From a checkpoint of a small class-conditioned image flow-matching model: patch size [4, 4].
Rows from block 4 of a small class-conditioned image flow-matching model, named by matrix and row number. Rows with one number belong to one neuron. Each number is 200 + 30 x the weight over its row's rms, rounded and kept within 0 to 999. All counts start at 0.
After each neuron's rows are labels from the 100 images, of 14976 (inputs lightly noised), where the neuron reaches its highest value: "place" is the part of the image that holds the peak. Only what is clearly more common there than usual is listed. The data: crops of objects in photos (Visual Genome).
# fc1: MLP up (model.blocks.4.mlp.fc1.weight, 320x160), inputs 108-159
# fc2: MLP down (model.blocks.4.mlp.fc2.weight, 160x320, transposed), outputs 108-159

fc1.163,142,179,173,152,183,209,218,203,240,189,215,223,205,193,212,148,193,167,198,172,190,212,170,215,167,271,218,185,223,205,171,232,198,176,227,237,242,184,179,270,174,253,180,268,161,159,173,186,196,257,208,237
fc2.163,223,190,176,221,210,233,220,224,190,192,205,197,230,196,218,197,173,208,204,193,224,175,150,192,260,287,220,154,193,150,126,248,206,206,192,191,173,148,179,245,136,139,221,210,217,227,169,242,187,190,168,175
place: middle left

fc1.69,244,152,191,217,218,174,218,231,174,218,163,173,175,155,182,228,221,173,171,161,206,220,194,225,217,134,184,238,210,201,227,193,159,213,218,163,228,273,209,164,202,184,234,203,210,174,186,214,164,176,210,217
fc2.69,241,176,181,204,213,169,195,161,175,177,272,210,235,182,228,148,233,189,190,220,168,173,225,225,244,232,191,217,197,255,153,190,204,213,264,192,188,246,211,215,165,162,211,155,223,213,194,186,201,219,188,227
place: middle left

fc1.79,243,243,223,158,229,230,162,169,176,213,191,167,260,145,181,185,167,201,205,207,250,187,226,202,218,176,149,219,219,213,194,253,231,140,192,207,280,204,173,151,221,219,222,160,110,203,194,192,183,196,213,209
fc2.79,181,143,158,158,224,190,175,239,182,267,208,193,164,249,200,174,201,210,214,147,202,233,202,183,246,200,167,251,220,241,220,267,180,186,202,208,222,179,192,200,256,240,194,156,222,218,242,174,148,223,192,257
place: middle right

fc1.227,178,196,174,211,136,161,165,177,201,238,215,246,216,262,203,175,167,192,191,219,197,204,204,154,184,199,248,181,259,245,176,200,220,169,218,239,161,187,217,211,233,171,195,137,157,154,200,170,218,221,145,159
fc2.227,225,190,216,229,195,191,188,189,237,218,178,228,183,198,196,252,182,157,211,208,135,223,232,280,249,216,242,196,242,228,200,207,191,222,129,252,228,227,212,187,241,224,196,270,231,219,127,199,164,197,167,234
place: top right

fc1.270,239,135,232,216,190,198,211,211,191,181,201,181,236,190,204,250,204,218,169,205,239,161,213,163,181,206,231,195,226,190,166,201,116,152,242,228,165,191,160,162,214,199,217,223,223,202,236,274,256,202,204,182
fc2.270,180,178,220,208,197,236,210,225,217,146,193,174,166,168,252,256,237,281,233,230,217,182,135,230,183,160,213,194,224,143,216,172,193,220,207,192,163,164,189,204,238,189,198,182,127,206,266,241,186,196,205,174
place: top centre

fc1.263,218,186,179,178,148,232,135,193,194,211,177,234,163,166,218,219,235,127,223,194,235,203,166,240,214,161,246,197,199,218,167,210,211,193,215,213,280,187,146,191,166,138,157,185,199,152,179,223,204,201,211,185
fc2.263,218,179,210,209,250,212,129,211,146,184,216,125,209,253,194,199,238,226,200,174,193,204,158,250,154,241,222,241,199,219,189,220,217,183,216,243,170,205,206,189,228,159,193,187,162,253,149,218,180,233,204,215
place: top centre

fc1.9,207,260,252,192,186,243,217,224,225,218,190,189,159,149,144,238,237,218,172,208,165,177,166,177,209,214,204,201,191,184,138,243,155,217,212,225,200,193,209,197,188,179,198,226,186,166,185,161,231,184,222,239
fc2.9,247,140,252,209,226,228,210,171,177,201,194,173,202,217,194,169,219,217,189,214,172,208,151,187,202,224,185,210,251,188,168,232,171,224,224,217,242,239,228,212,164,199,241,203,150,228,221,184,206,202,185,210
place: top left

fc1.109,155,209,233,209,221,207,195,228,189,180,223,229,169,236,160,125,176,193,205,201,240,189,238,201,157,152,173,215,182,190,225,193,138,234,222,205,237,260,171,254,259,190,209,186,208,146,215,243,185,188,227,184
fc2.109,157,260,200,202,155,236,227,234,189,240,152,244,223,146,162,205,154,224,254,242,168,230,220,163,189,218,217,185,186,161,178,228,143,233,194,210,199,146,214,205,220,157,191,169,185,239,215,132,183,193,201,153
place: top left

fc1.198,234,228,214,153,230,190,160,191,180,242,209,131,200,263,253,131,216,201,180,226,211,188,215,225,224,196,153,143,249,193,236,200,198,200,219,201,175,209,219,212,195,195,203,162,194,208,186,231,199,204,188,162
fc2.198,173,206,235,190,241,234,179,199,157,239,210,283,178,199,235,201,224,200,222,191,239,167,222,195,179,194,177,179,175,236,157,184,159,233,229,283,187,214,283,154,168,229,252,174,176,183,139,222,141,168,213,212
place: bottom right

fc1.234,237,213,205,185,233,204,264,172,159,178,213,197,229,218,143,190,214,225,200,216,176,156,209,169,170,171,231,193,189,209,195,212,168,191,221,170,185,220,223,184,189,208,106,188,180,214,184,204,226,191,218,237
fc2.234,194,164,195,214,211,225,218,199,188,190,192,178,182,222,158,204,167,196,178,226,186,285,227,207,232,192,181,145,210,189,228,181,231,137,185,256,155,160,257,181,237,208,173,177,210,180,186,209,196,187,227,218
place: top right

fc1.188,187,199,180,184,183,202,194,177,187,156,192,187,203,166,178,225,203,159,191,200,190,232,211,169,196,160,153,168,181,185,217,162,182,211,235,217,220,198,177,200,165,226,195,240,216,190,196,195,190,195,234,159
fc2.188,209,200,223,227,196,211,171,152,222,185,213,225,136,164,171,188,227,183,205,198,176,183,153,150,204,189,211,191,192,267,242,209,220,147,240,216,210,222,225,189,235,216,206,172,215,227,140,227,195,219,215,225
place: bottom left; bottom right

fc1.210,261,185,172,172,230,228,224,200,212,184,206,204,209,150,217,201,145,237,161,160,204,208,175,202,203,214,250,201,186,173,194,207,211,161,201,186,233,222,216,177,195,206,192,222,162,221,192,237,179,181,219,208
fc2.210,230,217,253,187,189,197,248,167,160,192,174,228,242,252,213,183,225,255,182,230,208,220,222,169,210,173,233,236,235,214,209,214,187,164,264,198,213,200,224,181,189,219,169,223,179,128,202,212,138,175,249,217
place: bottom right; middle right

fc1.318,180,225,189,216,192,189,156,220,171,218,171,184,223,159,200,234,158,204,196,202,192,204,158,229,159,174,210,191,216,181,235,183,208,246,181,184,197,177,235,246,241,190,221,183,216,186,195,195,214,154,172,254
fc2.318,171,202,187,199,235,204,176,202,174,140,240,220,188,193,272,145,245,211,174,179,167,211,206,236,182,212,230,237,251,171,169,216,254,228,185,192,211,238,198,180,204,222,165,200,201,243,197,158,141,219,142,195
place: bottom centre

fc1.122,201,246,237,185,193,250,233,138,241,230,226,261,180,175,193,207,216,246,224,205,176,163,174,194,239,220,155,242,215,191,209,173,178,212,195,206,191,234,193,229,224,177,248,177,199,200,217,267,167,217,189,175
fc2.122,218,247,216,202,223,230,211,187,231,253,182,154,209,201,226,212,228,169,159,172,173,203,217,191,193,191,211,225,179,206,185,224,219,209,184,128,177,179,239,258,250,187,157,151,130,222,195,192,169,219,240,200
place: bottom left

fc1.219,223,214,217,172,189,216,141,182,171,198,224,217,213,186,213,191,171,117,237,152,161,189,176,233,221,145,206,197,185,207,207,207,203,224,264,170,179,213,257,201,141,160,220,209,202,226,175,217,241,219,234,167
fc2.219,209,203,216,148,126,215,118,174,200,188,154,187,215,236,212,176,210,268,211,189,214,203,196,223,146,254,256,187,231,207,195,173,192,228,148,232,215,216,216,186,146,221,215,171,222,172,180,219,197,247,228,222
place: middle left

fc1.309,250,201,208,228,230,166,198,180,243,207,217,163,230,217,156,243,198,165,223,232,120,212,186,179,133,195,205,216,194,259,211,191,176,232,170,249,195,219,217,220,230,242,174,164,172,193,156,246,226,192,232,136
fc2.309,221,161,228,150,211,142,203,193,251,221,184,235,196,197,164,189,165,183,210,197,217,205,194,174,197,207,236,201,161,206,151,244,208,199,161,248,179,205,267,265,214,204,187,197,183,195,176,195,206,217,199,157
place: bottom centre

fc1.306,208,235,204,177,196,204,175,166,217,142,172,240,189,190,247,217,234,193,184,197,189,244,135,175,196,187,195,251,144,208,190,176,214,227,198,196,242,150,214,204,221,219,199,181,121,181,178,224,201,170,213,176
fc2.306,200,223,190,183,153,157,187,174,188,156,232,175,223,223,169,197,172,179,214,223,212,260,182,247,207,144,208,230,176,210,178,148,224,242,243,177,210,197,182,177,289,239,176,207,188,206,249,237,178,169,226,234
place: bottom centre

fc1.108,183,222,193,189,185,204,245,163,168,247,265,201,185,173,173,238,164,230,216,154,143,252,200,195,172,173,202,232,169,201,178,252,151,177,262,168,205,208,196,238,209,197,126,181,196,207,157,237,218,235,221,164
fc2.108,159,149,180,186,154,241,254,204,183,171,159,275,198,173,163,186,214,193,241,246,223,206,163,151,194,232,218,161,214,178,174,224,159,257,139,195,224,211,169,196,175,236,168,183,210,177,165,212,214,252,170,297
place: middle right

fc1.25,180,236,201,175,167,204,153,213,214,165,196,232,244,223,192,199,239,199,160,175,210,176,212,199,197,232,203,209,193,236,216,115,231,211,213,206,229,267,175,177,216,207,234,240,222,264,201,179,228,172,192,157
fc2.25,198,203,200,191,235,219,185,153,156,163,211,182,164,176,181,192,219,178,212,163,179,252,164,163,193,222,182,247,194,204,167,242,181,208,216,222,196,191,229,221,234,238,163,255,201,155,203,196,209,228,201,206
place: bottom centre; bottom left

fc1.256,254,179,194,235,247,165,183,231,143,205,169,143,210,203,154,228,187,284,206,208,198,192,192,251,161,199,215,239,180,198,210,226,246,130,191,212,173,177,197,181,208,212,197,201,191,199,169,236,229,232,207,187
fc2.256,213,181,201,191,211,189,178,252,214,218,222,190,213,192,189,266,193,202,214,165,140,186,190,259,188,177,223,188,159,208,136,164,203,191,155,255,198,187,232,230,169,181,133,215,191,174,175,221,209,180,192,228
place: bottom centre

fc1.30,207,222,209,149,212,221,197,227,215,217,241,192,175,227,196,213,195,189,206,239,211,182,132,232,188,219,176,190,149,200,172,189,174,188,176,199,229,128,155,187,216,156,150,241,215,237,180,119,186,152,196,211
fc2.30,180,206,189,180,216,236,189,185,239,223,158,218,189,186,191,163,166,215,217,204,260,170,151,212,209,249,238,188,174,198,186,237,231,200,165,180,209,205,254,249,188,184,261,180,236,211,166,191,237,241,222,268
place: bottom right

fc1.286,166,160,149,203,185,267,199,174,209,233,202,172,158,186,199,226,142,239,163,166,253,249,235,173,224,218,208,275,172,242,257,220,183,210,226,223,235,207,219,225,193,212,187,198,183,204,223,202,180,190,210,229
fc2.286,205,226,169,187,184,220,192,205,283,186,201,202,207,175,202,163,199,164,203,236,149,150,134,218,188,220,169,202,219,226,182,205,209,146,172,161,210,156,185,208,196,154,219,182,179,182,233,199,228,219,177,141
place: bottom right; bottom left

fc1.41,146,222,161,228,204,158,189,182,204,232,201,219,194,203,170,270,222,210,180,191,249,196,206,184,273,204,187,225,226,178,153,203,203,193,172,222,159,163,226,168,164,187,135,243,197,192,199,191,261,225,194,201
fc2.41,250,227,212,203,188,177,202,126,212,241,189,198,200,192,198,204,215,232,239,203,234,198,152,169,196,207,207,200,242,236,230,177,201,219,161,179,202,227,161,190,149,221,226,237,199,208,224,147,221,192,178,181
place: top centre

fc1.56,210,199,226,180,136,227,208,193,236,191,190,172,209,197,241,211,209,218,163,186,227,237,204,207,229,206,171,188,204,150,186,207,211,172,236,185,238,189,205,221,215,209,169,194,172,166,173,213,233,219,176,225
fc2.56,201,174,149,177,132,212,181,186,128,203,210,197,205,163,157,182,207,169,198,256,157,185,168,221,173,186,202,190,212,249,166,188,233,201,144,167,191,240,174,205,239,218,196,206,235,209,152,254,190,238,134,180
place: top centre

fc1.23,187,210,231,156,150,218,197,223,185,219,216,194,239,190,219,180,255,217,213,229,183,203,183,185,231,221,181,209,161,228,270,175,202,248,217,169,187,237,217,141,192,139,235,205,199,205,191,215,149,242,204,210
fc2.23,184,216,183,166,202,205,219,223,151,321,186,167,238,223,182,232,220,133,212,213,139,194,199,215,205,226,200,198,219,195,208,213,172,202,203,223,211,185,207,183,159,211,209,210,222,204,146,205,193,227,177,225
place: centre; top centre

fc1.199,211,176,189,153,198,218,242,204,170,205,158,177,207,206,204,203,187,189,154,148,250,123,180,251,183,179,179,236,222,173,225,238,238,225,193,248,212,202,169,219,220,203,169,189,202,211,185,198,165,159,192,212
fc2.199,212,197,197,194,192,167,252,167,211,194,242,204,215,124,207,190,246,218,249,164,145,221,203,261,196,158,224,232,189,167,194,229,183,197,211,173,170,155,167,216,217,190,233,180,200,193,215,203,143,182,172,187
place: top right