Weights of a small class-conditioned image flow-matching model: patch size [4, 4], trained on crops of objects in photos (Visual Genome).
Rows from block 6 of a small class-conditioned image flow-matching model, named by matrix and row number. Rows with one number belong to one neuron. Each number is 500 + 25 x the weight over its row's rms, rounded and kept within 0 to 999. All counts start at 0. Numbers have three digits each. After the name is the row's rms in percent of the matrix's.
After each neuron's rows are labels from the 100 images, of 14976 (inputs lightly noised), where the neuron reaches its highest value: "colour at peak" is the nearest of a few named colours to the mean colour under the peak. Only what is clearly more common there than usual is listed. The data: crops of objects in photos (Visual Genome).
# fc1: MLP up (model.blocks.6.mlp.fc1.weight, 320x160), inputs 80-159
# fc2: MLP down (model.blocks.6.mlp.fc2.weight, 160x320, transposed), outputs 80-159

fc1.295 103:496497455492525535478502532517485518539496522524457495475493501489541523521537493518441499540484520515521477484490510500496459503498507510499489544482537543490513502485472498492506518489464509540448466521510505491467517474488491466474516433
fc2.295 098:503471508515481492484508487501476487536518511510515491479510506534502470494511488477511503474456511486553457470484511487457523522492527560479499505510536548470461491547535500469444498522485535507455509531507501461464489539496454481517497493
colour at peak: blue

fc1.48 088:503488483501561472496449478504508520521539529473535492528491500491501457475486466529528521530444507526469508528507492462478516461521479545503479506503501523515525501526510510479464450504511474497519512552486513471488505505453499475511465513
fc2.48 100:504445557507516509502519486486510535488483503493504532469523496520471458476516498471553469501488476485492491517530501556472536498489491495514509508490515491513510507522510470499513476493517506469536525463504490542503480470485461529476491464
colour at peak: pink

fc1.30 100:524489493468485521489482492527481499515505435491564480469460504490482509501526500488479499524498520477474502473472493514489489487483477502495529490558522545463480519504478524501542475497525536556491495495547454475519475475494527499495475489
fc2.30 108:504514506477523507551496523509494448507543490484484494544509506474485514487469495496469471501550486536501501479480517511449551478519555479491532497541489530523464444494507494519480505519509450520466485497515502499474520457487529468493506498
colour at peak: red

fc1.13 102:513554511530486502476484512448527468538500491535508522487514474495505478484487503453464540491490515465448524543529501504489502490511512489485527493544494516512508483532487508497490444502470513477500506472528530510541483530529524498508508499
fc2.13 099:504544501526464515505508525526509521508474487489488529494496487522482549504554516473531549506524474508545491490485534520525541512496514451469531483497471549465513487481521495480510476519493495515466498509523491542474444494519525479487483478
colour at peak: white

fc1.170 101:503502476521507488475463474528514465541525489510469497501525511523517532501464477476488545513486518509526481506457498497508508447520490496500502497449517513485499506505474456474516478506513500489542496455438502523508466508565481511544465496
fc2.170 094:505496483493490501509506528501509538493502476514511474475503472468481499489512497471514531508519478464498521527513488506487489565503508513527465548505525504549504491538479468486518521513549492430504529487470470550489504493451534470493489485
colour at peak: pink

fc1.39 099:527507517535476520528522497518454456471519500507517486497509479479490537523448453464492504516476500526511537480520498518530531480520502495495469453542504528477455485437507498508495503503482490495485530519461472501525470519506472551487486539
fc2.39 092:519510509474461495490451468498505495500537494496524462479494559466488492497461541506527490501480542491501520532503515480497503496498491500514488539508482518492494545540489502498501526493491543475443493464517492507493519508515466487502549461
colour at peak: red

fc1.232 097:472517506515457567527536500461485448487524502530466493500481508510499551477524485487507489496455522492491460475491525526517513534511483503513473516493463525535477526456514469501501492544542519481514485500477468499495510516536491490496510495
fc2.232 096:528501508540517553567526501467495479533490506537536490488483485562476491489506447513528508530478516529526479439473497497538502511492484454522474499531485505502463491507516525521497541530530480497505522479522476494503502485502525506509522541
colour at peak: black

fc1.223 094:530532490505545512463532462473544544520493475508497525509482513484460498497524501485487492533477483505534487531482510504519490460512482515487484534467523499519492542497504510518554549477472497479525483519470509486532510516484460500511562493
fc2.223 097:476518508514512474507510567504471520487516511493487487489526526535492514496511487483559482491459491479475513463481524506500509485477525529470470499508498505458516485497514498498544542516500456465526481506500456468527526464533481512512494519
colour at peak: cyan; blue

fc1.123 093:504478486518509475515453475487528567519495468480473547521565485455488499474514520515505507465528527527540492453532539487507481507504514483542496523503515487510533492511505539520490515502524478497545513518475486493539493498540557495465494498
fc2.123 100:488470480509478482487544564513480521503469443501514477504473543477462501491474525535500473541508468489468505499492497488485471520529483503486502495516505493492474517533495540560493507506505517497482470513474529516520503480487480517507476550
colour at peak: grey

fc1.32 101:524521536517530443492468534509515492475482492492479525521520522497505530500479482483494484516543472465521516496514525504477524492527500534522490529509465493504461454503517471472487487489502491535464525454462540496558538499460493488536474518
fc2.32 087:509485496509487501517502521482512507483501469508460502516532501536510510464481480529469471510540533502493519518501507508471528531436473475486520555510470473473533490498440513515490508479498456470508464501496503507460523511494520513450508493
colour at peak: black

fc1.140 087:504437564476466461491454502486461464492542538519540449522490542513531512493473491554486479512454520493466512473502481514478505522482456502505491503476495509473507459484517474507505466490455547483504509476510514485513509506509454501484529504
fc2.140 107:495499509495462513514483472588509509547470500505512474489552479523506484442482485515534509457488512460496519499516495526482535527510506531519481465465479522500463482523469510494514472521503481530510531529492536479519515526492516503489481472
colour at peak: white

fc1.144 107:554534508530490534497490503493536504489469490468491557494485469487489472539496515514473509525477497489489488507514511535465529494489536493504480467447464516500546486480515479510470486493513486496520495505509468517515505496547481554525482502
fc2.144 101:505508489505508477493493430483520551508473513496508498474542488499477483511475470508485505477483515522521441521498480467514520457503506513452499461528460525512521474524519455492487486502512459521505500514482536552490549494518460513465498530
colour at peak: cyan

fc1.12 103:489526502523486476484462513486537506506530508497496497464470472517496520462476492504472503495500495495520486506480470468488519471472450500523494527519495522508526472537504500495472527508476512464500490526517517488516516503515509520504491520
fc2.12 111:457508501535529470526499522506516499453514455534497514508527484500533476527489549532511469478483505522500518496481478518527541507525472500501460482482490485468521468505463501523461486487477550517462546502456470518500436482493495517530506496
colour at peak: grey

fc1.291 096:506519461521521500520502491477506499508482486463547468480511518532454484492466509525468476479453511500511468534517483476503522495489466498510457500434509496489492489490501533505498495466488451494517477467467486476485548465473507529500518484
fc2.291 098:512512482513471526481515473491527549518485480487488472522487447491462463539491521506459459503469470524508511530457506471500516507529482498510504466508547495494473504490511521485514480528533510517499497504524462449508467548499491510508526529
colour at peak: white

fc1.102 099:468505539512513520520517556484513510540516514433501513564484487499511486493470533526493488527481490427523485514478517515498486500491519494489501480479512498510519488519491461497506487476515517513514571518447505517436477496459530478499508498
fc2.102 109:492477447538442495528448522460511470486526480496454553496519499503524480513461472486547503522520526527475506531512472499495506513497497497533493502515488505482502518454462472487497501448513514518527497520472551434518520518518465475468540490
colour at peak: white

fc1.10 099:493505460516532490530491533505523513563521504479520484465545516524474519487541528511506467494497539517500494491510480547530493465514488462515510491519471483486495532495455494495533520476461529513526506479533509491521471466506504493555441507
fc2.10 091:462474496508467502503445544496489523539524486465520505482492445520481485513511548455535509437494492504495470483588505499487518499473490463499488553506522470524507490528504458483464509464501507519499474460483477504488493502501499483539455504
colour at peak: pink

fc1.116 100:500508533477478488515492505514489460530486459459485509483492508498528570488503500509522498510455460525497499487488469504481479491495472518473490481512543479525554492500513549497517526492445514519508492463511490482501514482517498436525533496
fc2.116 095:513484461486460477492513509494479527508552500530484527471494497502509495533449524505506541496521491510542511494512523445496505552497508500473558466526508496495452490531515552494526487519473547507467520536524504500520504482476472500467477479
colour at peak: grey

fc1.2 100:479470510547484495487495526492493486493488487525518496503485502478538520513497517495507503505486518477527542497517494499476503533478501509483528517469515465506505456475495473515472523555525521476510476490525511485476490483488472467470503458
fc2.2 102:507506534537507493495512481506497551509482482507474471539469467536525529515511520526506491475494452484498485489488480509482476483519497485521519514519490493433478500511496515494497491517482503496512517522516472497456458420533458495492485539
colour at peak: cyan

fc1.117 097:509508489461554529547494486507477443467519497483516478491503498507474477481517549498501461522457511483504510525510516507532480502544525495534429519455494526516536501474515482504463443497497492557501527532468521475503517513530529490490486507
fc2.117 102:520534485442485480472481473465451491524527519458475520464474483487490520498517468494480487467428500485467558509477468492502528470455523508490528545510505509569523481459466466494488497497517518537500485507518455503514516510520517486498552508
colour at peak: white

fc1.204 104:494475548513442498462537541488535498499507495490458506456476534510537529510517542519466484513487502487516482501486514462513491475498498480493442520444493543545494454495514451506460505515491492491524475479536484528485513482519512503558510519
fc2.204 099:478478524518539468488505483489479492515496507477494482508472455496508545527499491556519512494442506515500487472523510492512517547440495504491501475540490516488498491438530499524519510513481447452493484497503491515459505514525493460492510489
colour at peak: grey

fc1.85 100:490494491475469490522489500496499475523514511532483489497506536526492504483485476493516492519516425484481481491474495470533474512510478518451477460472507510522519468525493474487516462496460459497542524486520496515502484487504477480456556516
fc2.85 100:484463535507525500501501517508495492489506513521475478477512496525553497448481518486476526489492529509443508532471443505558494504514527508536509526499498490504511504509488499498474501466494482476535479486440500535516456509493515471514444499
colour at peak: white

fc1.264 088:467510519535503530507498500540513488460550511525476512494520434533498520467471515478525522506518497514499506524542511470535517486493457487467552492491529508473480534490490535465483511509480494516484534493467514494505508497511477482494459500
fc2.264 086:528499484527548524522531460534527488492526510530465544495549543540464484463505507508515509458502538486534544481507521528515501517510516498457470510548510471508443478506482519493543515468508481508480493474523543508508518519506515506536512500
colour at peak: black

fc1.257 093:537524479507540540503501505495529521500470475460528513521454505523513486491495507504537462532483500459484484503510486538483497475530493457536487500494519495485496498496474498496522535461510506514530493509496525522481477494533455516459525491
fc2.257 096:527497472476539525476455499484502539561534489483481465503499429512496512521520541504501533453508462483552513473540493521531515497509518511456507528517521503475514448507519513482502563535487511509509481510505486524440481524505517543504463533
colour at peak: yellow

fc1.120 107:460492548501489481486471473496484500499510480492500549483510475520522476485557437507527508518527464513456504468550442521499516513503449512472531503513492512529499520472486523460527461520502518469500480502531504528483476459481514516487500508
fc2.120 100:482499519514526513498489497509473461495514520527512470534498507471462535560464509490497513491486518502518527455503509522516461563478501549471508486499526509462553480475489470499503495480503486464515492457452522513537480544517534505526481495
colour at peak: grey

fc1.260 107:514521459469483523494506522494500503513464472507462505497504526468529525451504468471516529504493532486456503477464493561506545472513519481503507522518527504500489504504502484487522483459519549536503510498515510536491537536491524491472530518
fc2.260 101:502486497488513519476490495454474484483471494501481541502535483535491490525490502491495511520528525508495517478506510443505505526488466493453502503477539483525537496542527502484497441494454498464517534484512546488471491460552468499533444488
colour at peak: red

fc1.60 096:530457504472496505480526521534491480439482495466518500524470507468501503473487478484472458530492536445469464500491470495518469524463473521483500451466519492557493531506520514503471484460503543503496459480528508507521490479520488484498475501
fc2.60 093:465555521460477484462497498471514493485518463471499517522439478511499503501475484482515509506515525505443481494464541459458472481466513491468510519519463493468509458513506519467506511504510491490515546520499525530516530489532489484496497474
colour at peak: blue

fc1.52 103:473523477466460505492522490495523522520530479510512508511548505459484507513577507516512525519438521465489522508503485451512521557514511484480511504512488479503538491504518483542489499494525552517476501529459519528504444536498494518488491503
fc2.52 088:465518492483510497541495505510518483454486496520452466494494461525496490519478491465499518492465430457510515483475497520534474497483516517504513526456499474475507500458513498501519508462491471487494461445530479490454454459483477523510497505
colour at peak: cyan

fc1.271 102:550563505514517488481506508492529491519549532486507457443486488454513500500528456532481507517532539473454500527458499481506515497507527491490479526480504500544471545510497508523525493508470464505506477491504466505473480508503500532494528459
fc2.271 088:492505511517497525493549503441537484482476518495487468500489495522514459518453497449520476471501494468518492545519499479480513462509501480483505466530507523553520569518477525490466511497505483548557504524529513495508479524525478520496502461
colour at peak: grey

fc1.53 098:468479471491513521481519494503504527542517507470535485495478502511546490515484473537454454513521517479492514476537446551511505479495502538511502524506507472499474513496470507528489518516549468503519492515496519506449481479542514541535458497
fc2.53 095:481492524499489500448532525500500461520500512496534482490467509477567491535519526515527526533470500479538503489496504502520465469518492496501530449537441478485506486505549469483470523541548455489541485496495481455490515497510518485511498472
colour at peak: white

fc1.317 099:505492477542505498496502479493464538514541477513491543499500502515463507461493459522505461536517504498514504530469517490508510490452538517491494483522519484500500499540505494542499546502528490458477515510500446546487467490512495490537509555
fc2.317 104:499524489542468515520470501520487502503508505496502500504507485443478512530514480488495488544501495490481532490512507495541459516520519439508483493504481506509486499496517529572528456482515522480462490517467482476463557515538498486535501477
colour at peak: grey

fc1.225 104:548515535507508535554483521487458465464493522451534497538490535473516499501515479489523545496519508453541517485450482514455501459517477559500538505460477466487508466472497478469548512524521532484521470519475513481537498500494525490493462504
fc2.225 100:494510474527484535505529476438487514540475486498480485536483463478489487517497514526457548501513496511491521503516477491508538492493511450442514564496526458529479528511505479522508533482481488509523473460467467545504466500497488501499496500
colour at peak: grey

fc1.269 096:531484543519536460521514485512491516495505478541500449464524502487517524477525539465500502482507516517526523467515499536483534505520517497512506524470502532465480517500524503425499463488510504453493465503465471501544487512487460511503493499
fc2.269 098:514554515505474522481476530450517467491473498502475538516502545534469504479499499493499522520529517498486489483491527517529523528500542543473490498523477495498544495490536516512502486475515500450477474490475503519528517483492541518511547551
colour at peak: white

fc1.154 097:470463510502528537472482516499480478479518462467534545475530512510478491498550463535522498543477476500522505484522478508474554487527524507492489511496522517496541558480500503523495573519502518477494485496520494498514477471501492474475463483
fc2.154 094:475567467522534462496494503484551471515495526465496478516469510484489473479468485505474501502486516549486480481501460485495515520486481484505494472483481528529467470528524498513497499516494514478502500519545484449547507503519483553515523509
colour at peak: red

fc1.1 095:481514530492487518515525452523517491504476465522535489454502476477452527532494524472498458499492503535510457499511555532505495500483479497522509505509458483496465524537475514530553519490531513545492497507506510486496471499502473476500495494
fc2.1 099:482463472487473469490522490507505523485480469483496485485465532548507544502476511475491509483445532503514475512477552474508521535501496531461533487492482493456462483509482504439544520562528481495504482493499470508487518497481502470562500476
colour at peak: white